python train.py --arch="dit" --model="class-conditioned image diffusion model" --dataset="photos of arthropod specimens (BIOSCAN-5M)" --train_examples=97500 --image_size=48 --horizontal_flip=true --conditioning="class" --objective="v" --cond_dim=192 --targets=["family"] --num_classes=218 --cond_dropout=0.1 --norm="layernorm" --hidden_act="reglu" --head_dim=64 --fused_qkv=false --qk_norm=false --moe="top_k" --num_experts=8 --moe_every=1 --expert_mlp_ratio=1 --experts_per_token=1 --shared_expert=false --patch_size=[6, 6] --layers=8 --width=160 --positions="learned" --optimizer="soap" --beta2=0.99 --learning_rate=0.0017 --beta1=0.95 --shampoo_beta=0.99 --eps=1e-08 --precondition_frequency=32 --max_precond_dim=512 --one_sided=true --adamw_lr_other_params=0.0016 --max_grad_norm=5.0 --ema_decay=0.995 --max_steps=18900 --batch_size=64 --epochs=12.4 --lr_schedule="cosine" --final_lr_fraction=0.1 --warmup_steps=940 --weight_decay=0.08 --adamw_weight_decay_other_params=0
Rows from expert 6 of block 5, named by matrix and row number. Rows with one number belong to one neuron. Each number is 128 + 24 x the weight over its row's rms, rounded and kept within 0 to 255. All counts start at 0. Numbers have three digits each. After the name is the row's rms in percent of the matrix's.
# gate: expert gate (model.blocks.5.mlp.gate, 8x160x160), inputs 0-79
# up: expert up (model.blocks.5.mlp.up, 8x160x160), inputs 0-79
# down: expert down (model.blocks.5.mlp.down, 8x160x160, transposed), outputs 0-79
gate.92 103:142160178165115122133124102181189182170162141135113098168140118126102114157115145163113117130119108144138118145098134132073146143129145124096095133110145132143188094115098110149162113104124100130157107110115138138156061176139134136134139128
up.92 124:130147121100136172150130116157134130144184143130106119098130097133159130112170153128115131102096122119132116104126108104130169106143130144119089153150155128150128119108103116107117148130147086140146114099144120134132132108182099131145146118
down.92 110:117141097084123076096130151118126118101192128130127120098100098125101136114167136144136142111106141122137140119123118158144094123133127099148147139102103181143122134149097139107107121142109163144165141117102100131117148113163099133132139122
gate.93 129:161128173137197151109120123155146148158109098131117124155154125102157113116105124117085128148169148136134101116117084133080089156138136137065122131090119139124114102118113121117148117126112105106133125118150123153165079174142141150115128123
up.93 135:122131111122054107113163134108117119108135153135143134099093121166119146132160130121194139071089110106131144134146180117137145128110104137174109103179145120156128145134146149129095128149151165173114140129109134110104144125108135125119132134
down.93 118:104138143129041171096114139134144132081150126104106142135139114136159115145135144160086103116067164155105163124150169135116106098131123096105124100109114162122191139132138157106155117107115111143100112136153133151099128115096127110121156116
gate.94 088:131092152066134128156131127110105164180114157127159164083109152123138125072106156119131099105098147085141169163087146109107141154095093145131172143090101091122173144147133116156183155114121119137155133127124124109088093158128152155089122147
up.94 084:161109092076098147155115132148212132096103109144137118101148152134127148153125166090171076103092099116117129131069152106142130119130124085132103117149141140123128142185105119137124152136113106113112146145141047123150096147126132132142084089
down.94 097:134106122061096122096125134177122116123094153155159092092160111106100121098139157101134150111120113112155109180130164128108131132127099109110110126117138113115148119111120128108129106133124169118107145123122113143086238144094125113121135159
gate.95 093:141132138136142123125116123136128094143138104157160124160082119148103136088104143124123111144187100180122118125129150134134128158171079126134209129149156178130133124157126115137127114157154126119084150138111112115134077120133123118132085117
up.95 077:109105140106114141119123114153116112089128153134123094102144127119144132151151122104150154138112136079154119131106117146147083118116121095093075134140110111119144128112113091116092136153106138136208089112158135158124179163064149143098180112
down.95 088:132160108159103135107110118141148106144156116151130148127095107104137151166120127082083099120122106088155130154123113141151151126157139122113116179161107123171112125155151159094168119129117171135129160110048103134146088163115128120126167150
gate.96 094:155158102148119114111129121110131079158108151153159127118115165170086142092149147089118142111153131114104162115118147137104112106122148146119122148142128140159147119140160167154155149113144161125151122152152097133153078085154108128132122105
up.96 103:122127119159126124123148115179147138109096101134128095122134131139149142157171160111153076124107098097150113125136107125121103113080103140099139097102128120122149117186135121126115130131122093091133115163163145129143160138140117133113102167
down.96 097:144124163172107120144132110086145126118104155123135140137138133138089114157150142095068183163103173143177153120150122126134147094097125100150126125165130135127121130070125153099102147120134169117143147147109115108162061156121113105138109147
gate.97 091:108140141123120098135140115107102104126130153172115187131156119134135178087096095095168105132153128126143210175129134139116142141139117154156126119162135141137094131185172115108172128121127139126127111164152127149072113107123135098172139142
up.97 081:104067121152144124132150124138156113134148126119140122166085147121130129118144129127095119120140136136142097071136121112094149162130141130101104102108098111110124141099090136122062165164125163115120117100082139119117183215117108154112131126
down.97 090:080108129097151103134126125122132118191133147140122132141160148133148136128144132112167132152139134134140169087095114118123122149118132154125151109128126151102144138161109100154100111146113102135103127106165144148165089151125135113138097108
gate.98 088:162154096178130142114122159162153131170120129088136141101145145104108110128150151149161092135136124149134154159134148136117117112118147149136100145165142123154139121127072160068169133138150084116093147115114076159149117092114111105097141091
up.98 106:127141131129126134125153129135109116118140116128123098103148166098107136098117144145157166134146105158147090149133161185152122065123140161128121131167156115104114143140048110156159104121146073131133166096085152116145145143094102134120167135
down.98 100:121110109160125111113127104158039154131128150077141173080120133105134148139113144112131146124140137114181164143127153128117126105085139088131141128094115167107088152127069142132104177134098150137151094099157127127099068128095111120145129101
gate.99 072:093143147106152138135148097143109132094116141092150125100105135145101131113112108133125107113192131129117098106123122108115128128118088121183106134127116095116057131123105119080117097112097146133129112105115105158066152158090167068135126106
up.99 104:092136135109162109110160133120136140117104137081147145141140141103101166111123110085115117162186102116138124129082081167175131130101167169139130128173137125135127113120165170160122135099112163138114138166160125138159106070179090130119130125
down.99 103:156068133143134123120113141147153126108157143070117130177143129120109119113132134172130123112097104136097111143083125164102150139166100091156108135117138118132161154135124125193164114132119124106123130105134186157150152155101154122131132113
gate.100 102:145175119132106107141127118140147083165115128162107120098132154158097152158078109139159108150167128143059113133160178155149164106115127107149129101103100129104135112119101109099159150107147123123084140132083133123130157116117144085151119123
up.100 107:117128131154174112065105136136132134154146125084125154133113098150141126108099188166083174114109115134112149127130164095134117078132104154119147183095118077119122098144154143098143139162163086153164113124122132080091139115151150139164053148
down.100 100:195126110118174140162119111132153137170139142087145087141122096140108141125123153093159100126131161120101128138144145150113093097151115077126131180150123184105111105108142137071160123120097159141165140120128080147100102086141143133091104180
gate.101 120:136152118138132127124137137170158128120121126136136130151144101134131097089096102138134128111145107123126117108088139176145118115167127157132147156108080141109173126120137112099170152143097126148084080122139130146157068118126145105127136124
up.101 113:136107115139141096108150108101112116155096129119131089129107103152119121168109067152142151080134111120127124085183097080132102109151096128128148153124131147135118123125156139116119120133108165094082105128140131125077170100131114106180120133
down.101 102:108101140120133146141133139201040140081117116151120134117124125119105144149126096136137121139095143131150128143197101211101130136148123142122113137124124152143092137115145118133090156133133130134128105134118177144099098133129098117079123159
gate.102 087:130081161112107132150174143154140108135148144097152145149088152133156132094126121115148159145096152168148172127143122140135119110132104131122127152129118070100120111167146076193137124159135110143151120128105121098092198150125144167088142171
up.102 086:091149125132149109135142146098134115143124181072112125102101134126128105066146128141159149094117157141143107178147119148062156143110121157125139148151168099137155127129134126159104123109140122135140119147132123120177113149151121144141146164
down.102 102:144123166076121135122116139060116130141138189097138109120094122153133110169112127158132161144148139124081118106117120134095123147120126188143115117150143100115087109126133119124100089117119123123117132136136124157078157155132125136120145173
gate.103 110:120122087145156145121093131135168084134167131122162129118173133143135084108125098134111157050125149132148126121142092165114130155151165156137114142109130150148140156136145188152150112117120086117116166121110082117157102111160147146069133107
up.103 120:127119125129102120128134124098147130101104140131101115112122132140127162121097172097141086167128125094110129144139171076127109099116113101077147113172163117128110127128086086135127152138154146128137080106140110143139149165088126103156125164
down.103 097:145101065130129151142120143159251135114129135155132131123102117133130114070140132183131130112121141148121120141136111182132143141134110126158102118111117112144165129143110120185174108119135116123118129103126186129139163171120109133138140151
gate.104 108:136184137151116153139108156098167103154132128114171169135187132106130113165120111132121124144109097111142137157089118141090116123186135170128128140120112136140139139136130094135127088158117092142147099154136117147151091097111176099087102154
up.104 113:129098135147098157069102100105137143134167115125188141134117156151144126137099112128102162134129129115103130101105091120120109109120134112137155093100098140127095143175103156102127133157122089131129167090083126108117127188124116118088113149
down.104 097:115082130162115095192113155142140138115180133137068125158141148157100110136119116158132087124133121140113123112100113120141143117128133134106117123138140125120116138082100089107119110091127174131141106107162118133143115167123123148134116155
gate.105 101:148121128124130128091150154166173150125150132162107145145164096139139136173179106107164125081079100136174146128123107107100102149130102152071115143161148117140150147153150140188180129117125094103136147162128100111103103166140153160144111203
up.105 092:154141117099137167102127168088086123125147127143091152115137138119143116066119135122136106175162181162101086128122128154161123138112097143109147149137134114092113142153100113045140124113157153136131108080106164147152162077140139097123140067
down.105 095:089166050113143133124157105165092117086101142130136133094115137128138115107114136085126134183132117121107149141131142129133144119111132092112111129151149121113071127099105118062097138135139122130112158113124099118139074113122145126161125124
gate.106 101:104189100142120118135118149041156111115120123141161193160169128141121137113121131153147093139130105140129169154094129137083127145158151150127134127132113141143080116149126129118115117137157106120124110161132152134097143135121150101062105108
up.106 111:120083131096130119113112142117129155119134126120118134141142123147118092109087112089166073115139075127155139185132146119124144173083124107178073134156165136092150104135144133127120106152121133119127122153139125112148122131125171138150112125
down.106 098:154064139103130136137106119135147084117135131126157111096085115144131137079106136134105183113119158134161085195134145159128098173126128138081146138115094097103137098107138137114108137110131147132130130146123097144140130167113155128109119157
gate.107 113:149135120139155148122072093132170142139136131149140115127154093140148150117078148136094141134102114117074122132138159118130137153121135130152139105111135151153103116141110130140159127167165111111114180138125134134140106127091111082130126095
up.107 112:134109127103139131133119080108116143114137136127132121139141099086156140114044128117085134139154157157087115113144192076124158165097142109155175136164137143113124101127113116112126160148141130111111142135141103121108138124074096135119157084
down.107 098:137127165118143114117114148103040102172104146146143112119159137112117127200081111116135137141148122144121143093153130095097125105119144130113146121109125132093127115135109165057091111129132121134098102117135145113143060129127117155122136135
gate.108 087:065188107132126087115151113131094180087131181091119149054119164129116110100125086177130109128130105115142120156118135118121108103106124160118086150116141081123150121151146126102195105093101099132128182131111153127143152127102131098134118168
up.108 089:105164135115146146130147150129145137098122156178165087158117117107120115103123113137120109127132114128131120125126147142105129145113148123167127142146147105151097184110119142142152079134137130157133152117150162165126103124133171102096115074
down.108 083:138162109151151136132136123116136075038129033128111155147132116111116156092144141116136121093106105146137145141157144138131137160126105086103117135106118149179134160114154098112145148131103122127141098125116115118165136121119138124139124056
gate.109 093:125097152142150099144116094142126080136147121119146116110134124124118153228123123112156114170125141123132148132162118123078124144142102127118145128138123135147131141140107111112129162099105137109145120113131121102166211089134133150156137112
up.109 085:136151099162126111129159127113168168119151184084095138060102122138144108140138098122127133092145111103137120143120136110111098117118145118116089151160152113141141150116153147135111067072089148134124137127114074156118112128099131093105113141
down.109 100:180154161138142150147108147071062154128131080092113172135108102100137126121142133077147080141123116152100150106140118127141145128141103130132117114145139106151168154146140134131128165140154130105145123115127139116194075059120130154109105077
gate.110 081:127075179081134116114162135137130147159138156111165140119084133155133149159128140131136140089089162144119190121063109127126129145120128127124122151121127113122111133140163145183131100148117177119131134127130089108124166138146141159111146120
up.110 090:082103163142157078143151134097147175133140158091109082086088122158136151167144100102130154101135146158078098152054108108097133133113116094123125148139170115112112109130127122141108109141108160118131115162142144146122184138132127136162144125
down.110 095:186133166114104075113142130171079087130143119132128068094118109140117139071139127115129142079145122120156076155150124114081124147119143179152130140126123117124142114115152109113088127125106155149129127144104182120173145134139148103133146187
gate.111 088:087121184083150149127159146057144119120148131127150144102126140126164134104125117111153139126144131137164125148126126129147121101162106159153091120135115126109150138137141115159122100124116115130148125142127175116149139131114138110096106134
up.111 095:158155126150133124131119088050140152152159133166173126141138130146123125150115105119114124178135116128150166146124128083041106132130133083097128132123146129125128147152146143154167119085123116104132145131138137127058170045136136149140132189
down.111 099:171105101125119123092145106179192151118106110179158105141137131134127166169122121149138199143176137116164172121106100129092102160110106144109145133062114131112133125130127143071129168167139103153131124126122148122132158116131108127146145062
gate.112 086:135176083145120125136132125157172095064157136094127155140145110146159146107151138160145108078169147141145122136122144182135151133153147155132142132118117131120160135154139101094060148144142129152158103164141136164157102105111178117116147155
up.112 072:183097155044117113120110132112129162194111127124158164092142127125124158143087102107149106087108106120107155141063129081130112114103128077105129087101123150134092127133130131114180120096112124102129099115145147110107120103113144125150116147
down.112 091:104105164080108133131109124116059107200124151119128118135122127130149117147097112152119082150112150132091133102068100136116143128104131176159116116157149117115105131130148113170218177122152135114122133107135145146140106178137119126146121106
gate.113 124:113136158136076113122146117117137135168129149133148145141171173113176119140100103138107123146127143077094116144145082124063114090138146151138147140118106132120147154141137107136136137109088122130195116102131124143108156075154158147110114176
up.113 108:151123115100172184117097131128098121078134115121132121104095093114095117091158152122136128102112118174194137144085163138163138170120125091113097126130137128139123141140111154156106101138157138136111159153144123135143079176127094133126132103
down.113 109:155126113138180108100105109126118130126141143140118140127183097146177112170135146162095151152124129111152134117124166103092137154138110152146161139107107120154113119154152115132146137128097129108087128160094099132143125124108138159095124114
gate.114 087:112150168118133148106123122110125132083136141109192113101118139095144127101125121175123119101115117112186159145158106123107111120122139097128119140130129130145113147135110137159124098120130102141123145152114149154170157141106086114085121156
up.114 089:147123145152123133098105134057113065146151096129126080180160117131136142136128130092105174151118124150117080138158075124094164094181130158107155132111155154089119191126101125170111090114125125160142134125131127117167131100141115145111137154
down.114 101:078088150161132130114119123149082200149122130116122125144151126135110110043131131160120126119155115117111140110148122167165130105117118104145118137127121101124032125117126117172102108126111110127128141111124105129124201165138109111141122109
gate.115 090:102168126158121128144110099124129116178147122132091138123178134126107115098100134116132121125194116148087084192144167153170153140135124179130111129132110102118148102126104108062184144100143092124126118139116125111133108126111157117141128141
up.115 103:143118126107136118139158101145138127136137164152157116127137076158051154150061101151138151143153113091163132066114157116111127120118226091128116183141130130113129118104154132121117145117127095084146133110122117181160134092139128124139127130
down.115 093:143111127106117130101158134107159113108124103156130150048127090153188110162060108096118119120121137141129137066105160123129110121104175176118138151122131117084139108160146124129121103149118149078130144100143125098154123092118103143120130131
gate.116 103:110170100171171143135111122156140119135150094150127146134168126098086126104103130084097101146146097154122162163105139152134086120098168173113120128121068152109144103120119121172174127150122158135084113123143128123126099096123141134108121129
up.116 107:136131154157157095114178119112121137117099153107088174113117152096127139099105122086142122145120145133094145156113111135148111115104162132138145119117078081094107126122127141115145139129136161111093112147156162108145172171147065131112156139
down.116 099:136130174128136120127151131152039138079110102126149116090138147151131122110118129113130154108120100118117138145171141107105102134119148161108117140120118130117060116112140097083100114122110127142132134145105100109120124156137104138121130149
gate.117 092:160198110167092114176128130126143133199134142128101126069140121142146123140098119146155126132185131126088161147095132143131130143127119137153099121142124094132132090136123113056187121103116103114123126149127151161142085094136155097123130099
up.117 109:116119124131094151142125148155119130118130107119093115140083122123169156113083121085169153116110142139108194153128120153149129125120091139116112103139101140124113136129125113121130068148143120154152102137158158136128088120158125123110152127
down.117 096:121111138154098115120104115114108118091132150110145155113162117129078103109068129147094088118097113129119067163155130132122129152097096100136129099129159127131106143128132122142134169120097145125146142138107117120160154120170116138156147138
gate.118 091:110147104175092157118131131157103113093074110097082109141115147096134104098143141129130108121136113121136102178145137156151095071107156105091113113129147127125136110132153142106112106170154121128133106187140128120066143161093098093112094105
up.118 083:080116099126124145153119109109169153141168111166154136140108124162144127121134122131098140060161163124111140133157148117168120157141116143117121111141103163136155129089106147127113167106127158102110140089103097141131136082118164137122130144
down.118 094:089081123078128139135109148153175071145119163108137097123135129137129125163124130169130115079100129134098136146110124169103149113129127121167131122143123111119154129137120114147180096156119142107103139110140126159137165198130103112143123135
gate.119 110:147153142206130107146093106164188141149129121151159132122177096107122141119126137126132142137096091119153195135123135105082121172137149148119139116108121167151130113120151118183147128143128107078133137173140099149089103162119138148137103155
up.119 123:148086119107132107101119128139127144117143134125148122116107160132089111113167113133116118109153122130116144131118095099107090117151052132123176199146124106123159143132085130115139105116108092110122120103155144109162114113128112096111188129
down.119 108:132058137121142140153112132135149112101148117147103152144142155128163153160156123126138128111121122138116135144160108161118161126139062131122075181103128156138153147126091125150134155121143156128119140099104169146138165131129108165146179141
gate.120 082:155150101166147168135107140125189133169145123137140158144121135145110089160122136145121112143135112158116128124087147167148111119107112140121130146132094115106150111174125138105206121164130105107093154120114120124162082104110165114115122129
up.120 094:119135122094143112140161111107175059148150149090122130105158157078117154122104104118160118156110147164159133135131127126119166091136174084115139099104151077124156140079130079113125133123168109131163116116112142108080102094110103133114163117
down.120 093:169155136091124148124136127135250158181154129134142103114114133102127136111122107124113136182131120152151105159118135109162111111115181176131117104137136166129175149143130132131125123145137129137147140146132102121090179066112115110134162167
gate.121 090:152105155161102095161127131109123142157159110158127167114131129140129152081164144110143119121146125157145191159114072132126085129133121154142133140128118151122167135147160085064107123087158127120108145146107098114085151121139110186170103155
up.121 080:155123152099154104173104103124113142166129162119106156119123155154101135093136139182139101133100148104114157113108116108142130133088102110112103109126097110109147159142096118155183093150133154113122156115150144109124141089145125144153111139
down.121 084:161101100110110170119113137176124179133142179096149116176082124138117136114134112137137103122137133119143176172141089150120105153162124110146123126113125096112136131145134108108161147126149150129122165112130115132157078125120101088157138152
gate.122 083:118161104180104105142173131141179121144144146092130155147102136145118155175149138147132099109149151131106151096118143120090136149132130146120116110128134060146074106133141127118162183165125121138156099153178143129136131126110143094088108174
up.122 089:095106129101164160123129127133136136158148167108167164127118128117132086122158128149130154151143159167128163151133146138135154134151100130131136181112115072118077151172103095139165104166137137152150103114133135102107120116136137145134144150
down.122 097:182146123101134149143108130125177124114146138137130121088089123141116135081162146112151175116143136113148086130091136124159118143146134131131123157135124122125080134133119143117129127083106119162136139144119066126092136154133145115090122148
gate.123 082:146139183052139146108157135056127130081105156135154139070111134104155133094131104126139154077084118123160118156100097131118122109156129140145127129135123111135135140149123127140147093112128094161135153149126139129132175145120126107080125097
up.123 088:132112115104137112131123110085127167159126139128134150043129148139140150182105128134124124074103130095118153117221107111063111131119127131128154091105116154109113109126138123127120164098108118130123128111120147121086121148140100134098115195
down.123 093:170086150087114152134127126166116138043128149136138130112148115164099126101112120132134158107147161110125103120106122143170134169090120179144142119114127130126067115126163094186115120121110110110121160146141134156116145090122132142167124171
gate.124 081:136128141140149088102133110138101104108121196100134111082141129110122131138108110116121120123086128092118102135133103097079129135113115080142115125109126077160161122143173127131159111129129104099156125163115126128108171128144085109150121082
up.124 084:136097120122122120091139126087131117116154148111106154120119130112129140134134132114110106110121149139134159175106128171154117105142160134124105142131138087113167138147125092151157125136160106114137133156141157122158119184114130112165153081
down.124 098:127118163145122130119113126136116162108109096089108153106131119122141132150124146145128213123105122152156119098163127120115139108130119174142144121125134081141176115146132128117112115140110143124124154100112125111072157119129118139149109101
gate.125 073:131167165152121122153131119147112124059143124088137073076155117098114119136101106109131133132149102119113062127123112139137124112141134086142135133140132082144118101095112116073103099136103123128135105136159117140135212129108131112174128110
up.125 080:112126168173153137142120125097123098136117122167098147078135127127137113097134117115121102123158128140134232111110093071103132140145114148134126151147138154139112130119121161032071137107135143131118149123121180118126105081129110146162133119
down.125 091:085083173157116107124115114154117137173127149160147105104142118131126128060117128109129135128138127111129115106103152166141120123110122102137145117153140134107103117134101117126111097141083156130120109089151050145159151122123138116120126128
gate.126 077:140161130145123105151102104116190116209132144163133127117122155169076146143106116147151101125147115133068149124142127140132131107137115164147123111148132133123137092144149116085184141112161122095126136136101136118158100114128166113157145139
up.126 103:108127130136170088136107160128129115134086131124154128116109147172114124136118132105156155138125125139148122154133126150147147121195096105126168086152146108138122151164123106137124116101126094156131114121161117151132136149074097134154115097
down.126 095:122118104157086161131157176114115162119133117123146117107090140090118129097147090175111143141156096132099115108131140112090149096083170177145142134119086128149115116110146120120108096106136118133116163104176138142139112128124139135123163107
gate.127 090:083168134122128110108106138077154120130121142137143183114184126108121131143082098143154109130145057116128148161123142115078131154112132147146101151123135132112090094142118097127143089137109078117154127140121169137138134108112154102106089156
up.127 084:116098126153113109131179140171168109102123147091092119148063148140135131133149126129117106140138160106127103082173102145201131102103134133125138121157131089134120120105158153095102137140111158130127142123123089109149133170127126111110178096
down.127 096:098072159125125122124160130076135126142139127074126126129173148163131130146136133164124181099104106138130135104145124104042118117129126132132117124107125140128132139120163090177128077147120100122119120133133174164159142133148114136163164124
gate.128 095:115158120140128077157116107108163125153142143146152155104154135127103127099092151124108120100117118086099164183127160142112123154115118130138142150114131146147141093119130129160194159125117100084142150101132066111107098115112111097158167104
up.128 101:145100100111134120163110134109118114133141108118138103113139146134173131139150158126091067144100155070120129142150149136148123108133088126160131153097156142139172127120134115115121153132124135165131132092118111086179136113138121109126144081
down.128 102:083086103130135116091121134091096139160140125117116170107130154128119140167110130125151131167123132091102160126180142149069122104130114154113097149130117127138131138153154128144095138128150091142143132118132163161216089111131137129131146115
gate.129 075:141127158172150144111166133212106148087102152109118093096100125117118096123137122128117099126155137078133083072130161160174110117112110097159128113128125095124114136108128148122139135118122138146128111121124135147102159137112130098133123080
up.129 081:148142148113136126134139113107169108180128153105107129046161114151138138140093121128132106112155122114076122114098126136125161113165101132155124140111127112095155152118113121099192162062107104140133089125107149133151120131118142071107104161
down.129 098:117125177084136126136104133133107117208131104098106120088120120129125128119123135164133077076161119145093150115156122164160139121138113121132121122141138134150159122130150095126201107125117126106122111105142147140094145200129122121141131108
gate.130 130:138140148163132123126093095184161124133180135129156125139150121133145095133120110117106129143137108163112127156073146113091122108120159132146159193078118129134163105156112121112150132130098094153130097088092104098152094145182116137115123159
up.130 127:165139134151120101142131144130151129156099136109085144105126118107091171143118119159153142129095131106142162110151127120109134131162116178087122104139148145109152173109135114137141090135171153096114148143164145147147122095051145150161137159
down.130 115:127173099156115145090144096097170089117106131102168112115144129104152093166122137091093101137136127148148117116121126100120112154128115090152128110106126085110164141163147124144157153128111102107111106162106119098137149138071150122138147151
gate.131 086:080121147145122127126143124131106124091127132127120072039089154158122114094129125094120127081177134107139106117110128128087109106106132093148081125157143093120109092110134170099115121116158134120119122139128104156087171148111123079136123126
up.131 093:141165120137143124169132124115121219153127124124112134140123132130127124131099112187123116112154136132117104142154169067125151139134099155138131137106129133128088143111111160099130137054118134127116147091108106106106106089108135123123120224
down.131 104:115166106167124099157123164156086070111125173096138137089119111118140140118133131078137084156177129101119124156116132111095111128115129179099141121130135109116086115113114117137152139133113125140140115155150177141135085132114149115083127125
gate.132 088:121108183190118079140156104086137161122131165071110132104091139120143138144127125158130131111112141143148143142151128104089130148123140131111115131136139107113117114132136113072085148110117125104143137145135104109178179137129106149172131162
up.132 088:191127106160142144123143152160115121141121156127135135066106154102134129162135141117173142156082123136121144106130132174131109134112136124145103136130095101117125143130125123134141121167155128133110150149126165131215134080123135124102126048
down.132 092:164104086076113129122144131137202101147113144242139108130134128139111130171120107094134148128128132124149127129146121112076138136110121200140144132123126134147085106123137123141176132140136138130120155147122125135118088105129108126137129149
gate.133 087:135159115143108169133088151158164126160126113121146176124162137125118120142118113151160109088131108140116155136156131155154136083128145165155120147106109160092097091137135101144180111178134093118110132153130136131159111115143148105105100168
up.133 100:131100123115111105163171150133119113131122098154125126160145109142130132129143129151127109139104097162123115115111143076092116104134104125147126093160117160160095079151145161148141145140109148132114127124073129088129101156100160117105095159
down.133 097:168106091143111150110161126117144173156118142143130121121104137135129103100147122130137136163115147142111145118155117185146128142113101106094136109110130111170104102122138082147142104125154111108132132104151089161128164122090121162145107148
gate.134 080:062186141149124152127148136154111125091143149093107120076156127110140153131122104135116106096143105128134100123063141166126139119141140136164110126120094079105121096124104089112161157150124104137119110142111159153104149128093142071113101152
up.134 087:147190143065118134121137149167128090141135148114142143057148114150118138161144126144125161071140126131146119120096107161141125119146139142153128126148100128136158115136158158129145114106130140136119120142115074156176168096137155101113126145
down.134 099:141160145136124111139110129105079149130128131095141171091119103105117125126135162146137100096147108135134116158126142103130145123143133145149119123072125116153164127145111107152159103130094116119114148140129141118154084050102132155147125127
gate.135 099:134120160120106145152118165211121112150123098104090105136156120112131136121113144109116145119106122138109083118127135173169147083134110130113135132107102114110130125112089111102174131133142116135098122110119117085149102168119113126145135125
up.135 090:125131090101148140118122119126111146168131120158132149126124133128109119106147125155135129141119117131107131127130149137098100095146145196122127137082137131119130112140128128150187166192118154113171121121156123130121120122137137121116091121
down.135 107:165140103153142130141114127091080126096128112105131069156136139121136137202132123135131112151101120155096195104119111125128161093119139138126114125127139114152129128136136146100168117083139124115150120116147119137215115143137114137117130086
gate.136 119:128125147112108124177095124129126130174091122130096140126133170115109132119120179115161141113105098132158096169125126146130099114060094122132142134116120133111143112183106138156139111130135085136155113072151070147136093114123137084160147152
up.136 112:123102148119092080182108095099122134145120113128113129109114156119117119090109185098193162082108139111151117146145149138136080112063131133126142111120137125133136149168114140157111126127136119122148114058178064156101091116106117107146176109
down.136 105:147139143114101165074108153152109136127110156142173099136123149121154124106129165140090107146110149135154117124143117115131176122044125133143105102148112157105156137091118145137121119112116144126143148066107138096108118110127140175105169142
gate.137 096:157108122121107118127083117148155119165138156136137085094147109103135129077126149135118145049125114131112129183107153094081133139129123143114154158129161123128169136123125119174167126141158109111156157129141086135117067173085121115139165105
up.137 107:122101147128182113132145140106149127117159142126139076091134136132142114125182167128080138100130163136126126149131123134115112166132104118153135155140120116142093129112106141136090125142129117149125161067114125085120123154191135167110126084
down.137 097:113116194147156129108134113154204160165158134154108151102108133117127127121166170124174136125134118107138098135102133126119154153127105144102104176104145111143121118143101110171123149122140128128127095084146137162162151134171126095145140058
gate.138 085:140118180085120116149120128140083146144141133153137156109137090120138139105133141148150106097146122159133171161124122156089165158142118133118122150113133142122164142142151072130085126157120149141082142123126099078119111160110135143189143165
up.138 076:083122146115102122109129111139088139158091138160140100116125128115104091168152113157118106152125123084077145084088135125165082139147179164160145125168121165133130137084093177146116104113127153134144091138148156180149135146166148122104101126
down.138 081:152134121176106152117128128183096116142134143083139137150074115144120138066126121100132134130141145118189148165149125125129128156141146151145139131118126088114167108137111131207092118112105140127134156137130112113143156128122129115152111205
gate.139 102:127131132129125116134142140119161089129127161130129141060134164153146164128139135157142120099100142113140139113094119129128125105150107138104119135149136134155191123162097110130147162112122101120119135106124111135153124168134083098140126136
up.139 093:124146109104143143103105116181119132112111136112107076074109123120127146135142144111101135104144179116115120128135130147193090115116148091096147110124076125132151127095137162140138131111167142089108137129153132123072190141126119097160139090
down.139 095:132151101161141109126121140091155120092119131089125141074134127131134133169117153152135161115113114160183127142109127084092158112152164140164130130128138086122191134159141103126129094190135126121124135108101105121110095170125125123140128167
gate.140 086:120093156120163132122103108154111160202155080135094106164131094133086149115150132132090142124127112101148102125132130124119092134153109133110154141112132149086132090138110104172168132141137116143132086103092102128150131107166121145166135171
up.140 076:126134122092158106159121116154141143180173145106096145097151157142119098120109151153178122092124143158104132160159116133118125139095130150108083137125111129151116157157105148139160096091094129120102121103151118106119103110158123151132113157
down.140 081:105113074077166126134127139109117137149105157164139122146112121114120124135138150106130132109140129117155066110139132120181080121106115147102099134136132105136089132125107114070138142129130137150123145140117165109062094184137127118125124116
gate.141 121:148136145139123127119127161119138107161107137144119129086126121148124154164118128094150149159094102129088102139136145175148128141125137129143170147116120149138105115149160110097162113125103116078124142152117111105150152098076128142179065098
up.141 131:116138143152115128124145168113138134151117122131133129124133129138137183133124133078149160135137089120119125136166126168133119155135133136134165166121114136150122138156152093085140126121096128075156132149118132112123118091093125153151074119
down.141 111:128119120123132116116149078146108106136113123147118128123151151142111087124113118168097092120119157120136122140139141084116132156144123133115082169128146165159125158091167152132106130144148108075146109153132147153143148115077118097113067128
gate.142 115:165106094171144102149107132115119095162150131137137108130131143158100123069107130082102157108172147154117145139140138158112122103139143135133154150145150133125162129106136133160128110117127164142137125116155076171177128097172154127122145085
up.142 121:163131115099118181134131131111140107148171101164126127122112135120189158099145127147149148147115107172129118150147131118112121141104152131143122133125111135126133150142137135122163136126183095089097141172096139122148098129120102101135130148
down.142 115:096121083107116106133113146145163188140153131175136171134134122135075105066147120136107085101152133109123110122147092156168140142105132140127136132127127111123136142115151105130145140130078123093119137158150098129135136133133113131122130085
gate.143 121:084130127116137124089123106180135112142097126126124108106115141172125088120114088124093111129127127129154124138108089127178104139136127136121094133107128151171173150153174135098144139102124191140115087131141108088172127140141106115142104154
up.143 113:101128090127129106094147091131126085140136133152115136114095131179129125090142102083104133155129142111099108140130107151141094151127124129131138154131154141174157152145198162109121144097140188133131098132157122099171105103156133113182133090
down.143 103:147138154108132118142122137119092171117128117165133151110159143159109152200128112114155153117124123139111133130158111123072143119144140116135153129133126151171140158111150153036108123126116074144139147128113109145126077115139144137086120141